config.toml
dataset = "single notes of musical instruments (NSynth)"
hop_length = 160
win_length = 512
targets = ["instrument family", "velocity"]
norm = "layernorm_no_bias"
mlp_ratio = 4
fused_qkv = true
positions = "learned"
loss = "cross_entropy"
optimizer = "muon"
momentum = 0.95
epochs = 1.0
Rows from block 9 of a small sound classifier, named by matrix and row number. Rows with one number within an expert belong to one neuron, the router's apart. Each number is 50 + 10 x the weight over its row's rms, rounded and kept within 0 to 99. All counts start at 0.
Before each expert's rows are labels from the 100 clips, of 14976, where the router gives the expert most weight on average: "strongest on" is what is common among them. Only what is clearly more common there than usual is listed. The data: single notes of musical instruments (NSynth).
# router: router (model.blocks.9.mlp.router.weight, 16x256, trained with AdamW), inputs 64-127
# up: expert up (model.blocks.9.mlp.up, 16x128x256), inputs 64-127
# down: expert down (model.blocks.9.mlp.down, 16x256x128, transposed), outputs 64-127

# expert 10
strongest on: vocal; synthetic
router.10:48 40 46 49 43 36 33 53 57 51 39 47 57 51 41 59 60 57 48 58 49 56 44 62 65 42 48 40 33 58 70 39 58 62 59 30 54 56 61 52 35 53 48 53 48 47 55 34 43 48 57 41 48 57 50 68 57 44 26 61 52 74 53 47
up.14:48 41 57 48 46 46 48 63 56 46 41 53 59 45 65 38 40 48 35 62 59 46 55 45 56 29 54 46 39 39 73 43 56 58 64 57 34 64 43 50 61 45 54 34 52 44 49 46 53 65 40 53 41 42 45 69 47 61 48 70 55 55 47 62
down.14:54 43 52 61 43 64 45 39 45 61 35 56 60 56 46 50 65 41 58 44 47 59 55 50 33 52 39 52 49 56 54 54 46 63 49 54 51 62 45 46 49 67 30 50 42 61 41 59 44 56 39 59 34 43 61 66 42 39 47 40 42 53 41 50
up.15:43 58 46 59 58 56 52 49 54 46 52 53 47 56 53 56 58 44 50 41 55 39 30 48 69 63 41 58 61 42 53 43 70 44 45 74 53 43 60 46 55 53 48 41 64 54 53 46 41 85 41 52 55 45 66 42 44 45 48 34 38 60 52 48
down.15:38 46 32 59 57 47 51 60 54 57 30 46 26 50 40 47 19 59 45 55 36 71 61 42 55 44 44 45 62 47 55 67 56 50 42 32 49 30 47 48 54 80 53 43 55 41 46 49 42 55 71 53 64 49 58 41 46 45 52 56 70 53 53 37
up.16:48 36 30 35 44 54 45 61 52 37 41 52 59 48 43 40 68 44 46 45 53 51 59 67 56 37 46 51 51 42 63 44 54 48 57 50 47 46 61 44 52 48 52 39 67 39 62 62 63 41 41 52 58 53 51 26 62 31 60 52 61 64 59 63
down.16:52 53 67 43 41 60 66 54 56 58 53 44 64 49 54 55 41 46 44 31 51 51 67 42 51 50 57 40 47 43 46 37 54 47 60 33 49 26 51 48 52 65 55 34 43 58 60 43 34 57 65 31 43 44 64 30 48 48 54 52 45 30 65 56
up.17:41 54 44 45 46 35 47 59 45 54 56 42 55 75 37 43 39 51 67 43 58 59 39 41 28 56 48 47 50 54 43 30 47 56 43 47 37 56 65 48 35 34 35 54 65 53 35 46 52 45 67 33 50 23 47 56 45 51 28 54 38 42 40 51
down.17:48 61 63 56 64 59 60 51 51 54 51 31 39 61 32 48 75 56 42 51 48 52 45 54 36 45 47 59 42 52 51 51 35 49 60 61 47 48 59 45 47 73 52 48 43 50 68 56 54 40 51 41 70 52 60 36 44 56 49 50 51 68 60 49
up.18:37 55 41 62 68 46 55 54 46 41 49 66 43 51 61 68 46 44 55 52 62 54 60 40 26 49 56 45 45 53 59 33 39 47 48 50 42 53 54 36 60 41 51 54 56 42 15 58 51 49 54 54 57 67 49 67 55 51 49 55 51 63 44 42
down.18:60 72 57 60 35 32 61 45 35 50 54 70 50 31 49 47 48 55 47 48 60 35 40 44 56 50 56 55 64 44 45 62 56 47 47 45 63 36 40 61 31 46 57 46 71 38 43 74 52 27 52 40 44 74 58 45 53 52 65 55 82 47 48 48
up.19:47 44 50 62 48 66 44 62 63 51 60 29 61 47 32 56 57 60 51 75 42 59 48 66 49 49 72 59 50 30 50 43 59 38 51 47 52 74 52 58 45 59 54 59 53 56 64 52 62 67 54 52 52 58 48 57 46 59 52 54 50 49 50 52
down.19:71 57 40 53 46 39 45 47 50 43 49 59 40 47 54 62 44 43 64 47 45 62 48 64 60 53 60 39 49 51 52 50 48 53 70 46 51 47 46 48 39 52 40 49 41 43 54 62 32 50 58 62 57 46 54 51 52 84 26 63 57 26 48 40
up.20:39 52 34 47 53 53 38 51 49 49 42 46 53 56 50 49 38 54 35 56 51 69 54 64 44 38 61 51 58 51 52 48 49 40 36 43 53 48 48 54 55 49 38 76 62 46 49 47 50 37 64 63 33 42 49 59 38 37 52 45 72 42 69 39
down.20:39 53 52 51 49 36 51 54 38 51 58 55 47 51 40 68 72 48 41 49 32 40 49 58 54 55 85 65 60 63 52 53 75 40 40 50 42 35 55 69 56 59 49 68 49 50 47 59 52 43 46 51 59 48 46 56 49 66 42 48 50 64 47 49
up.21:51 65 53 66 54 57 41 49 58 43 47 57 47 52 62 61 54 58 37 59 23 41 41 49 67 49 56 53 56 48 43 51 60 59 33 49 51 59 49 58 59 48 48 58 56 45 60 34 69 47 41 46 36 57 55 51 67 74 39 31 41 65 41 34
down.21:41 51 61 59 51 40 40 44 34 42 68 39 49 58 43 47 53 45 50 45 36 34 37 45 45 50 67 48 35 60 59 58 44 68 45 60 74 60 33 48 49 54 42 48 60 52 47 48 29 42 49 45 48 48 49 57 65 41 52 62 43 40 45 58
up.22:67 43 34 54 46 39 32 56 46 63 58 56 43 67 41 37 49 47 39 33 49 43 54 70 62 34 50 63 56 54 41 49 37 53 36 59 63 49 42 40 35 76 62 52 70 45 42 48 72 64 36 63 51 31 46 54 57 26 53 57 53 54 58 44
down.22:51 56 56 58 38 50 43 52 41 27 57 37 58 52 52 50 62 56 66 53 50 50 52 39 43 33 51 52 68 49 52 36 69 66 63 45 55 44 49 33 56 70 45 29 62 54 55 67 33 49 62 58 58 42 61 55 54 46 51 47 54 35 52 60
up.23:56 49 41 28 58 52 64 55 57 36 53 58 49 57 44 43 44 49 60 42 37 49 45 57 40 56 58 62 61 51 47 86 42 31 48 64 60 62 44 39 35 36 51 47 55 39 71 63 53 45 66 36 36 59 46 54 42 40 44 32 52 49 50 31
down.23:68 58 49 51 43 50 45 58 37 54 46 41 58 69 51 40 76 56 39 66 49 58 49 58 62 47 58 60 45 44 61 48 54 42 41 56 46 38 45 68 58 78 49 46 45 39 49 46 35 57 59 62 41 57 54 58 49 53 45 68 58 56 46 68
up.24:51 49 54 62 47 50 62 27 61 50 56 34 45 69 44 39 51 42 64 65 49 44 42 66 62 57 34 50 61 51 41 56 67 55 57 39 61 21 34 40 39 64 59 61 72 42 51 60 47 52 45 60 46 31 49 50 47 51 51 60 38 49 52 47
down.24:50 41 51 52 52 33 60 57 58 58 31 49 52 39 54 79 29 33 67 47 37 43 47 50 54 42 44 54 55 68 46 54 70 61 56 42 34 49 40 59 45 35 48 60 41 52 31 53 56 56 54 65 47 46 52 52 44 57 51 55 61 70 49 54
up.25:39 37 50 54 51 50 42 47 33 60 40 54 49 42 49 28 44 38 43 49 40 60 47 51 50 50 38 47 68 74 50 41 37 65 44 39 54 57 54 71 61 32 45 30 57 48 43 39 61 74 31 44 62 69 57 47 40 61 63 34 54 42 47 53
down.25:47 67 40 47 58 34 55 39 42 61 49 55 52 29 46 45 48 52 59 43 27 60 63 48 62 57 46 59 43 57 55 60 33 47 28 49 46 39 49 45 40 38 34 61 49 46 60 53 55 50 75 44 66 61 54 41 51 50 56 68 33 66 48 52

# expert 15
strongest on: mallet; guitar
router.15:47 41 48 52 54 57 44 58 49 58 43 33 52 41 74 51 53 58 77 63 57 51 77 44 48 52 60 54 67 54 59 43 46 69 51 60 55 69 67 60 54 52 53 61 43 65 59 43 55 56 57 41 53 60 43 55 65 51 42 61 51 41 51 54
up.0:70 46 37 70 69 48 59 49 57 47 37 31 40 53 54 44 52 66 47 58 45 37 59 55 41 53 64 49 43 46 60 38 66 44 57 54 46 76 53 58 62 58 43 42 49 50 67 50 48 55 46 51 68 36 50 58 69 55 41 57 43 47 50 61
down.0:52 36 49 56 58 62 47 49 45 50 59 43 37 54 56 31 60 61 57 62 54 39 29 66 47 46 58 50 72 50 49 56 50 53 58 29 52 64 49 41 42 63 54 49 36 58 68 42 63 58 62 51 74 40 48 42 55 52 48 59 47 48 59 32
up.1:53 42 44 55 54 52 31 54 46 44 42 34 52 39 40 46 44 44 51 67 61 48 55 39 60 40 69 60 56 44 52 46 50 53 28 79 42 58 39 47 55 50 64 42 41 73 40 42 56 62 58 51 49 57 47 57 58 57 47 69 67 60 55 60
down.1:58 48 25 49 60 50 35 54 40 42 65 31 53 50 48 40 31 57 43 53 52 39 62 56 51 54 46 52 59 46 64 47 34 68 43 50 36 61 50 47 61 60 49 52 54 51 58 42 49 60 38 53 47 65 63 36 56 43 46 55 55 43 48 56
up.2:58 43 55 54 52 46 71 56 56 43 55 50 67 37 43 51 46 39 52 52 36 41 46 51 38 63 53 57 56 46 26 67 55 49 48 31 44 51 54 45 59 46 60 78 83 59 53 36 45 61 53 45 33 47 56 44 44 44 70 62 53 44 55 42
down.2:52 46 61 55 50 52 51 58 61 62 40 25 58 42 54 50 36 42 30 35 57 52 38 46 56 35 33 56 43 45 61 43 47 51 69 46 68 57 54 40 46 45 45 71 50 52 47 59 50 38 46 44 57 52 61 45 51 63 51 32 55 48 60 60
up.3:54 45 49 51 56 54 49 58 63 68 43 52 56 53 51 54 38 55 62 37 59 46 49 59 40 49 42 41 41 39 55 60 42 61 70 43 61 56 50 48 69 66 52 54 40 55 55 48 40 42 57 60 64 43 54 44 32 71 50 61 54 41 44 65
down.3:63 67 33 33 46 44 44 59 61 31 68 67 42 48 41 52 54 67 36 54 59 58 39 45 50 49 50 49 68 52 63 63 58 50 49 48 40 51 52 48 57 51 48 45 52 51 54 46 40 42 30 56 67 59 64 49 49 53 37 39 52 60 54 57
up.4:36 47 60 64 54 55 65 38 49 57 47 41 60 47 60 49 60 65 55 45 55 47 51 35 60 49 55 46 31 62 41 52 63 59 37 51 58 37 50 60 57 54 56 55 39 55 57 26 53 51 45 64 54 56 52 64 63 52 39 67 65 43 45 36
down.4:50 57 36 63 44 66 47 30 40 53 62 51 47 68 48 63 51 44 50 62 47 57 35 47 39 43 58 33 43 46 54 61 45 40 67 62 33 37 50 35 54 50 41 47 52 54 51 60 50 52 32 37 46 39 50 65 52 58 48 53 58 42 49 44
up.5:56 42 68 57 50 58 55 58 56 28 53 43 48 53 59 64 46 51 55 65 57 39 43 36 45 43 42 32 67 37 63 58 31 53 47 57 49 35 51 48 66 59 48 61 59 53 33 57 32 41 71 47 56 66 52 44 38 53 57 58 38 66 39 49
down.5:37 64 30 49 48 42 54 46 64 50 59 43 42 47 52 63 51 50 36 53 51 24 64 57 57 47 50 51 44 58 46 59 54 57 49 42 54 41 29 46 43 49 47 53 49 50 54 62 61 47 60 50 37 50 48 53 51 48 73 51 57 66 54 55
up.6:56 50 43 60 60 47 32 55 50 33 47 49 63 69 51 63 49 44 36 55 33 44 30 65 47 68 53 53 61 47 41 46 48 59 39 47 48 56 41 46 56 63 45 30 42 46 54 41 42 31 66 37 47 72 50 61 49 45 40 36 45 62 53 54
down.6:42 56 46 53 58 47 55 52 40 57 51 56 52 51 39 46 32 45 38 67 48 50 36 38 54 48 31 25 55 48 55 47 65 40 41 35 58 65 54 58 66 42 29 48 65 53 55 57 71 52 46 34 44 53 67 49 58 43 43 64 47 50 51 47
up.7:45 59 56 34 40 54 51 54 49 47 61 37 80 56 39 42 62 58 51 55 48 35 41 39 63 55 43 56 58 53 39 45 53 49 48 34 32 41 57 38 42 36 44 57 50 31 41 45 29 52 49 30 56 48 67 59 28 41 48 54 47 56 62 42
down.7:47 53 52 47 67 43 66 42 43 49 50 62 41 43 25 50 45 42 31 34 54 42 39 48 49 34 42 50 54 46 71 57 38 45 35 50 54 45 53 56 50 51 57 53 56 32 26 22 41 63 42 60 46 46 59 57 67 53 58 48 43 55 45 43
up.8:49 27 56 42 67 57 63 55 57 48 47 48 53 33 53 52 50 57 46 45 55 47 60 65 50 64 69 48 54 72 30 46 50 52 67 48 46 42 56 61 45 55 36 59 49 42 60 54 69 37 47 61 45 49 43 56 55 57 49 52 38 53 56 59
down.8:35 60 58 43 62 56 53 53 42 35 50 59 52 60 38 46 61 52 50 69 52 28 53 54 51 64 49 50 42 52 57 23 49 47 58 45 55 52 42 63 43 53 58 39 56 55 55 52 67 59 45 54 44 49 39 37 62 47 29 44 57 45 35 49
up.9:54 43 45 45 33 56 63 44 55 51 34 31 62 64 48 48 54 64 65 50 36 41 53 47 47 47 44 65 44 55 46 47 54 61 41 73 45 34 56 53 76 33 53 43 37 46 23 71 40 44 51 58 52 45 58 47 41 54 51 55 57 53 56 63
down.9:44 43 63 56 51 65 63 57 51 65 59 45 35 58 52 50 63 40 47 60 59 48 53 60 49 59 46 44 23 60 47 53 49 60 43 36 62 45 41 45 44 66 56 63 38 48 58 65 34 37 48 30 35 48 32 48 60 75 46 44 48 55 41 43
up.10:50 66 67 48 38 54 47 47 54 56 46 37 50 45 53 41 38 43 63 46 36 49 51 37 48 47 40 59 57 47 50 54 51 51 40 53 27 29 57 60 65 53 37 59 43 63 56 65 43 34 55 43 48 53 46 30 31 36 28 69 55 51 39 60
down.10:55 60 82 61 25 54 41 50 29 44 49 46 47 50 66 33 38 69 44 29 40 66 34 48 52 63 44 46 39 51 42 48 54 69 56 51 58 34 31 51 53 44 53 59 37 28 57 46 51 61 35 44 58 55 74 48 43 49 53 40 40 55 59 54
up.11:51 61 53 49 66 47 56 41 42 36 54 60 47 69 32 51 66 26 54 39 37 59 45 43 44 48 37 45 38 59 46 63 65 47 31 41 44 53 54 56 60 47 65 44 41 49 56 58 77 50 67 55 56 60 21 74 51 50 52 53 63 55 44 55
down.11:61 29 39 41 55 57 40 60 52 49 37 72 40 48 60 59 41 57 51 62 53 53 60 48 47 57 42 48 43 58 49 42 41 55 40 69 51 40 35 56 42 47 50 63 67 45 59 57 58 37 41 61 50 43 44 50 45 42 50 61 74 47 37 41

# expert 2
strongest on: bass; synthetic
router.2:48 60 64 48 59 56 40 42 43 46 58 38 37 45 44 49 44 43 54 62 52 47 34 41 57 53 42 43 60 60 47 51 36 55 44 55 42 48 48 52 42 65 52 57 53 56 61 77 67 43 57 46 53 52 55 58 50 45 30 51 59 36 31 55
up.0:47 63 62 49 56 54 42 60 63 38 47 43 49 50 55 57 47 48 57 58 55 43 59 57 54 57 50 42 53 57 60 62 33 60 39 42 49 47 49 49 72 59 43 55 45 55 54 46 38 56 56 54 32 61 58 61 60 57 40 53 56 64 43 46
down.0:43 45 45 74 45 49 55 49 37 61 57 44 40 61 26 46 52 58 46 50 38 53 30 45 55 45 35 53 54 45 63 37 79 54 42 45 51 55 53 37 51 63 45 41 52 47 53 53 49 31 58 31 54 46 68 40 55 41 61 48 59 35 49 39
up.1:68 62 65 49 41 48 55 36 43 53 63 57 39 61 49 48 66 37 36 50 50 62 43 58 54 52 45 56 39 56 43 37 46 43 44 57 52 33 75 75 44 40 47 63 47 67 51 54 30 52 41 49 51 43 50 46 58 42 61 60 71 63 40 57
down.1:41 65 55 38 48 68 56 46 39 46 59 51 62 42 49 59 45 46 45 43 29 44 68 45 53 59 49 62 50 58 49 43 38 52 46 55 55 33 60 62 57 45 50 44 65 50 55 44 41 40 52 39 54 31 50 47 50 58 53 62 48 60 41 33
up.2:42 55 58 40 39 57 52 63 33 35 51 51 67 34 67 46 57 45 53 49 46 56 44 63 59 36 49 46 54 47 53 62 38 45 61 53 47 35 59 62 50 67 48 59 35 48 55 37 42 59 51 59 64 44 57 68 51 41 33 23 65 55 55 56
down.2:42 42 59 47 45 45 72 46 55 32 48 59 65 56 44 46 47 42 55 61 49 59 33 57 58 34 39 52 48 58 71 55 52 47 49 45 50 68 60 64 55 50 51 29 45 55 54 48 55 39 53 47 29 52 37 39 44 49 46 53 39 43 44 49
up.3:48 46 56 42 43 60 41 53 59 46 29 48 53 51 60 40 51 66 43 56 54 58 51 56 60 39 66 47 31 53 61 46 52 44 38 52 50 42 58 53 56 74 68 30 49 52 43 45 48 48 47 58 34 74 48 53 31 44 49 56 53 34 62 47
down.3:60 48 59 65 61 46 45 62 24 53 57 42 45 40 57 43 66 39 80 39 28 71 41 58 50 60 47 51 65 56 52 51 42 48 45 41 59 39 48 49 57 62 55 65 32 46 45 56 44 39 57 35 55 44 39 65 59 66 42 59 43 33 61 64
up.4:57 61 71 45 41 45 29 39 48 50 65 40 68 39 49 37 55 27 55 47 45 60 42 48 48 66 23 72 58 60 48 68 46 52 55 57 46 53 58 34 48 46 31 65 63 57 51 49 45 51 44 51 48 54 57 34 51 43 35 57 47 72 58 57
down.4:39 50 48 45 55 66 51 54 51 43 50 49 27 70 56 55 61 55 38 72 55 43 49 53 46 61 38 38 62 51 58 64 50 28 44 51 45 40 37 52 52 40 64 68 51 38 58 35 61 48 47 48 48 60 48 52 64 53 38 52 45 59 61 52
up.5:28 36 47 45 66 72 57 57 51 40 47 55 37 63 53 33 45 57 58 50 39 41 45 47 40 38 50 57 47 57 55 68 56 52 53 52 51 55 55 59 52 44 44 57 51 23 52 62 50 49 60 45 55 65 29 51 47 60 53 67 46 59 51 36
down.5:51 39 61 37 53 52 52 32 60 56 47 50 51 64 50 47 46 33 55 57 46 37 62 43 44 37 39 37 68 52 49 42 53 48 43 61 58 55 28 41 55 55 49 58 49 51 69 48 57 43 40 31 48 58 60 67 35 42 49 52 51 44 45 56
up.6:44 49 59 49 60 45 55 53 50 47 63 51 54 46 45 57 43 76 57 53 44 33 57 49 53 56 51 36 67 45 57 50 55 42 54 45 58 38 53 33 37 47 57 51 45 31 32 46 50 32 46 49 41 56 41 46 46 57 57 53 65 44 68 44
down.6:43 36 61 58 48 47 70 59 51 43 58 52 54 49 45 56 68 55 53 55 56 58 34 56 57 50 42 41 52 50 60 64 28 65 42 45 29 45 54 56 43 40 47 38 55 64 52 49 37 50 53 65 49 57 42 48 51 50 59 60 44 55 47 55
up.7:33 74 56 70 46 56 41 44 79 40 50 47 60 50 56 59 39 59 66 44 54 46 48 50 47 55 38 49 53 43 41 34 58 61 58 44 58 48 38 56 49 45 45 27 58 62 41 58 37 55 41 53 55 57 62 50 50 49 40 65 49 56 62 34
down.7:45 36 58 67 41 56 50 62 58 60 55 34 65 71 42 58 33 50 41 38 58 50 62 60 55 63 36 48 72 48 49 66 56 45 52 60 39 36 41 56 56 28 36 44 68 42 38 52 36 51 44 58 45 48 48 42 50 53 47 23 48 50 62 44
up.8:62 42 41 54 43 51 51 44 38 56 53 51 64 50 62 73 66 42 47 52 39 37 45 38 52 73 38 64 56 57 56 45 69 49 65 53 55 45 60 39 77 40 44 57 50 63 66 50 46 57 52 58 61 51 62 47 49 51 37 43 59 49 40 59
down.8:47 35 45 59 61 38 47 51 62 45 52 42 33 47 41 48 41 42 38 57 37 58 50 40 53 44 45 61 72 54 47 44 60 60 48 53 47 47 62 48 38 45 60 55 42 59 54 43 39 65 47 39 51 57 49 62 52 44 45 41 54 55 33 62
up.9:52 48 54 54 53 45 46 44 59 43 55 52 55 34 55 53 57 43 49 48 45 50 61 55 57 46 43 51 33 57 33 47 52 49 42 49 61 73 58 51 49 55 17 51 41 51 43 48 48 52 54 42 32 40 57 70 58 63 54 45 52 53 43 55
down.9:43 60 61 47 37 53 56 47 64 48 40 54 20 51 57 67 52 44 41 46 49 44 67 36 61 49 48 45 35 46 50 41 47 53 37 53 64 43 65 44 42 50 44 49 60 52 61 38 36 54 59 42 52 70 46 37 64 52 50 43 38 49 34 63
up.10:50 33 54 54 46 52 39 63 65 46 59 52 49 48 68 67 58 43 53 58 73 53 57 52 40 51 62 50 53 54 50 37 60 57 54 59 62 45 47 48 56 52 53 47 60 53 56 51 34 40 64 42 57 64 51 59 65 36 46 30 47 39 58 50
down.10:46 62 56 64 69 54 53 57 47 51 49 40 46 59 71 51 45 39 41 62 55 68 57 61 58 70 41 43 29 38 64 47 39 48 43 44 51 25 59 34 41 53 57 54 48 52 38 34 35 58 53 59 44 47 49 43 44 34 41 52 35 58 46 48
up.11:48 44 58 56 53 39 47 33 42 53 44 49 62 47 47 46 45 54 36 47 41 45 58 26 39 50 41 73 37 40 52 40 53 42 41 50 35 46 40 45 43 47 54 53 49 48 43 85 47 57 48 48 56 54 56 62 45 36 54 24 53 65 46 46
down.11:35 42 41 68 37 53 55 44 48 49 55 47 37 52 27 71 53 57 43 57 48 57 46 53 36 54 42 53 47 40 41 32 48 36 49 27 57 56 57 57 64 42 60 65 67 58 37 67 37 50 52 53 62 54 51 51 47 47 56 38 38 52 48 58

# expert 12
strongest on: acoustic; reed
router.12:56 58 44 51 43 46 36 52 49 63 47 64 31 68 52 54 40 43 62 58 42 54 53 38 49 52 56 44 43 29 55 49 51 45 49 53 65 37 57 42 60 30 72 45 37 27 61 35 65 47 53 45 52 48 47 68 34 64 41 43 40 62 42 39
up.0:38 58 43 37 49 59 48 45 58 56 60 66 57 49 66 59 53 60 61 55 35 65 49 28 58 42 47 47 63 38 48 36 44 45 40 53 48 41 36 28 64 32 48 44 55 33 56 63 49 35 72 36 45 46 56 62 63 42 39 55 63 46 52 48
down.0:52 67 35 67 44 36 49 26 43 34 56 41 65 51 68 56 47 45 66 51 64 45 41 51 60 57 32 56 53 38 44 45 70 51 51 50 48 52 48 49 47 42 45 53 39 48 65 54 39 49 66 37 48 58 49 43 54 60 40 52 43 49 53 57
up.1:49 48 45 84 46 57 31 54 49 52 44 75 38 45 32 48 54 44 63 51 46 49 51 49 50 45 43 55 60 65 46 39 74 55 56 64 71 56 63 60 44 53 52 48 62 44 46 43 64 40 49 55 47 66 49 45 42 55 59 63 44 39 52 54
down.1:59 47 63 54 56 34 59 40 38 50 67 51 54 50 42 48 54 42 38 63 43 56 53 53 60 57 48 48 41 44 61 46 46 41 40 43 44 56 47 66 55 59 59 55 41 49 39 53 45 40 55 50 47 27 54 41 54 40 46 49 52 50 52 51
up.2:53 73 65 45 56 56 45 55 41 52 44 57 64 35 71 57 62 54 63 48 59 50 67 52 52 55 51 43 51 54 59 44 43 72 56 49 66 34 51 67 65 39 39 51 54 54 50 42 51 55 34 51 46 40 58 55 42 57 40 33 56 52 55 56
down.2:37 54 38 64 46 51 36 54 47 59 56 72 52 52 53 53 45 56 60 52 53 48 55 30 47 63 57 34 32 51 38 35 66 52 49 46 66 45 58 25 65 63 46 32 53 50 62 67 41 50 52 56 43 76 49 57 53 59 64 29 46 55 54 47
up.3:41 62 38 63 54 55 36 64 47 46 46 56 56 40 52 58 76 62 44 53 47 56 37 36 53 41 54 46 57 43 46 40 46 62 57 45 48 34 70 56 56 40 57 50 34 67 29 58 65 55 48 42 50 44 36 74 39 59 51 47 52 27 60 65
down.3:60 49 54 49 47 49 57 70 45 37 52 63 54 33 33 56 42 42 46 39 27 32 32 42 47 44 55 66 34 66 45 47 56 60 47 35 63 59 46 55 39 54 47 77 58 41 65 46 39 46 44 70 53 51 66 45 46 45 59 43 46 40 49 61
up.4:48 49 61 49 44 53 57 43 51 28 52 59 52 63 45 47 57 57 37 52 45 51 54 56 37 53 40 50 65 42 72 46 40 65 56 50 42 36 57 60 35 57 42 25 36 56 44 34 45 57 43 59 31 51 47 47 46 62 42 57 58 45 57 44
down.4:40 50 47 51 48 54 32 59 34 73 57 36 43 56 55 36 60 58 67 57 52 34 58 57 48 43 46 47 47 66 40 42 46 67 50 43 64 53 50 48 60 52 44 67 23 37 54 54 36 41 54 66 43 39 56 44 50 54 44 43 49 57 43 49
up.5:43 51 38 49 47 55 63 50 58 40 46 55 50 68 52 39 59 60 60 57 36 47 59 53 50 49 38 37 37 45 41 36 50 52 45 57 58 44 65 68 44 68 35 53 49 60 49 48 45 41 59 73 51 46 40 39 62 62 52 44 54 60 76 46
down.5:40 56 57 47 61 40 45 50 37 37 48 52 55 60 48 67 34 45 54 47 38 73 52 48 25 43 48 60 39 49 67 42 62 45 55 56 68 38 41 42 70 41 48 36 57 58 46 49 64 50 51 43 40 70 63 51 51 52 58 44 36 54 61 57
up.6:43 47 57 57 61 61 41 55 52 45 56 60 44 38 49 50 48 46 58 46 29 52 49 61 54 38 48 38 30 55 35 65 51 48 65 43 47 58 38 40 39 62 55 32 56 47 37 46 52 45 52 57 57 40 47 35 49 34 56 52 46 39 55 53
down.6:50 51 46 66 44 35 65 43 61 41 61 54 29 72 59 37 48 56 26 47 38 49 44 29 36 50 55 66 35 46 54 62 61 35 55 39 47 59 70 58 39 51 68 54 41 60 32 51 39 45 41 54 51 48 58 56 43 49 50 45 55 52 50 60
up.7:43 48 41 52 34 46 35 35 68 45 51 34 64 50 48 66 48 61 67 36 67 46 55 48 47 54 63 37 41 51 53 57 55 53 57 40 43 46 35 58 49 35 36 63 46 43 50 54 52 45 53 61 68 58 28 45 48 56 46 51 50 40 52 49
down.7:38 52 41 50 71 39 58 33 43 65 57 44 59 59 53 75 34 55 56 27 52 48 33 48 44 55 45 47 40 54 41 63 35 49 39 63 54 35 63 47 63 47 44 45 45 51 58 48 43 53 31 44 49 48 39 69 57 39 48 67 43 41 55 39
up.8:62 63 38 51 45 57 55 50 60 57 62 59 41 52 50 53 66 50 68 52 65 53 44 32 44 51 41 51 49 71 47 44 30 56 56 54 41 54 56 53 57 58 53 36 34 48 64 50 59 40 34 52 48 50 58 53 54 64 50 50 51 41 55 42
down.8:47 35 38 45 42 58 45 55 31 46 62 53 48 62 38 68 47 48 44 51 53 55 42 37 48 57 61 48 37 44 53 67 45 56 45 47 49 52 38 51 59 36 62 43 55 46 64 41 45 55 49 50 55 34 71 58 48 48 58 47 49 74 64 59
up.9:58 57 70 74 55 46 55 44 46 48 42 45 54 40 45 37 43 48 52 48 44 52 50 53 32 55 47 44 60 51 60 59 42 42 54 47 44 40 51 46 37 55 70 46 67 49 53 40 53 49 54 55 50 50 64 34 45 63 52 41 45 51 48 49
down.9:54 41 41 65 51 59 60 51 43 61 78 56 54 49 48 60 50 52 54 51 38 66 33 44 61 65 61 40 45 49 50 54 45 41 60 39 61 32 52 45 43 59 47 53 41 35 48 40 79 48 67 31 65 47 70 42 65 31 49 44 52 55 53 48
up.10:32 49 63 48 62 56 38 60 59 39 60 66 58 49 30 46 54 33 52 53 55 46 69 40 28 28 60 49 50 36 55 51 29 34 61 59 39 36 45 40 51 62 60 38 33 34 51 43 54 37 61 49 54 64 44 38 61 42 54 22 59 37 51 53
down.10:45 57 41 57 65 48 39 60 42 55 68 36 50 54 51 35 60 32 55 40 55 57 51 59 49 66 70 52 64 50 53 69 45 59 44 48 37 59 57 50 44 37 64 67 44 59 34 42 57 65 56 36 47 56 41 55 49 63 32 51 61 40 49 52
up.11:61 55 41 52 48 47 41 43 49 58 52 37 43 73 43 53 36 51 46 56 63 53 43 65 41 54 45 41 53 39 61 35 46 51 35 64 59 39 49 44 49 63 51 81 58 55 43 48 42 49 50 59 53 44 45 62 46 49 76 49 62 36 48 69
down.11:56 53 35 62 54 37 56 43 61 71 55 53 34 45 52 42 63 56 37 33 59 53 49 58 58 57 46 39 47 51 45 64 32 46 52 58 55 49 47 41 53 43 60 44 54 69 44 56 60 40 46 47 35 52 52 31 55 23 45 64 76 60 60 39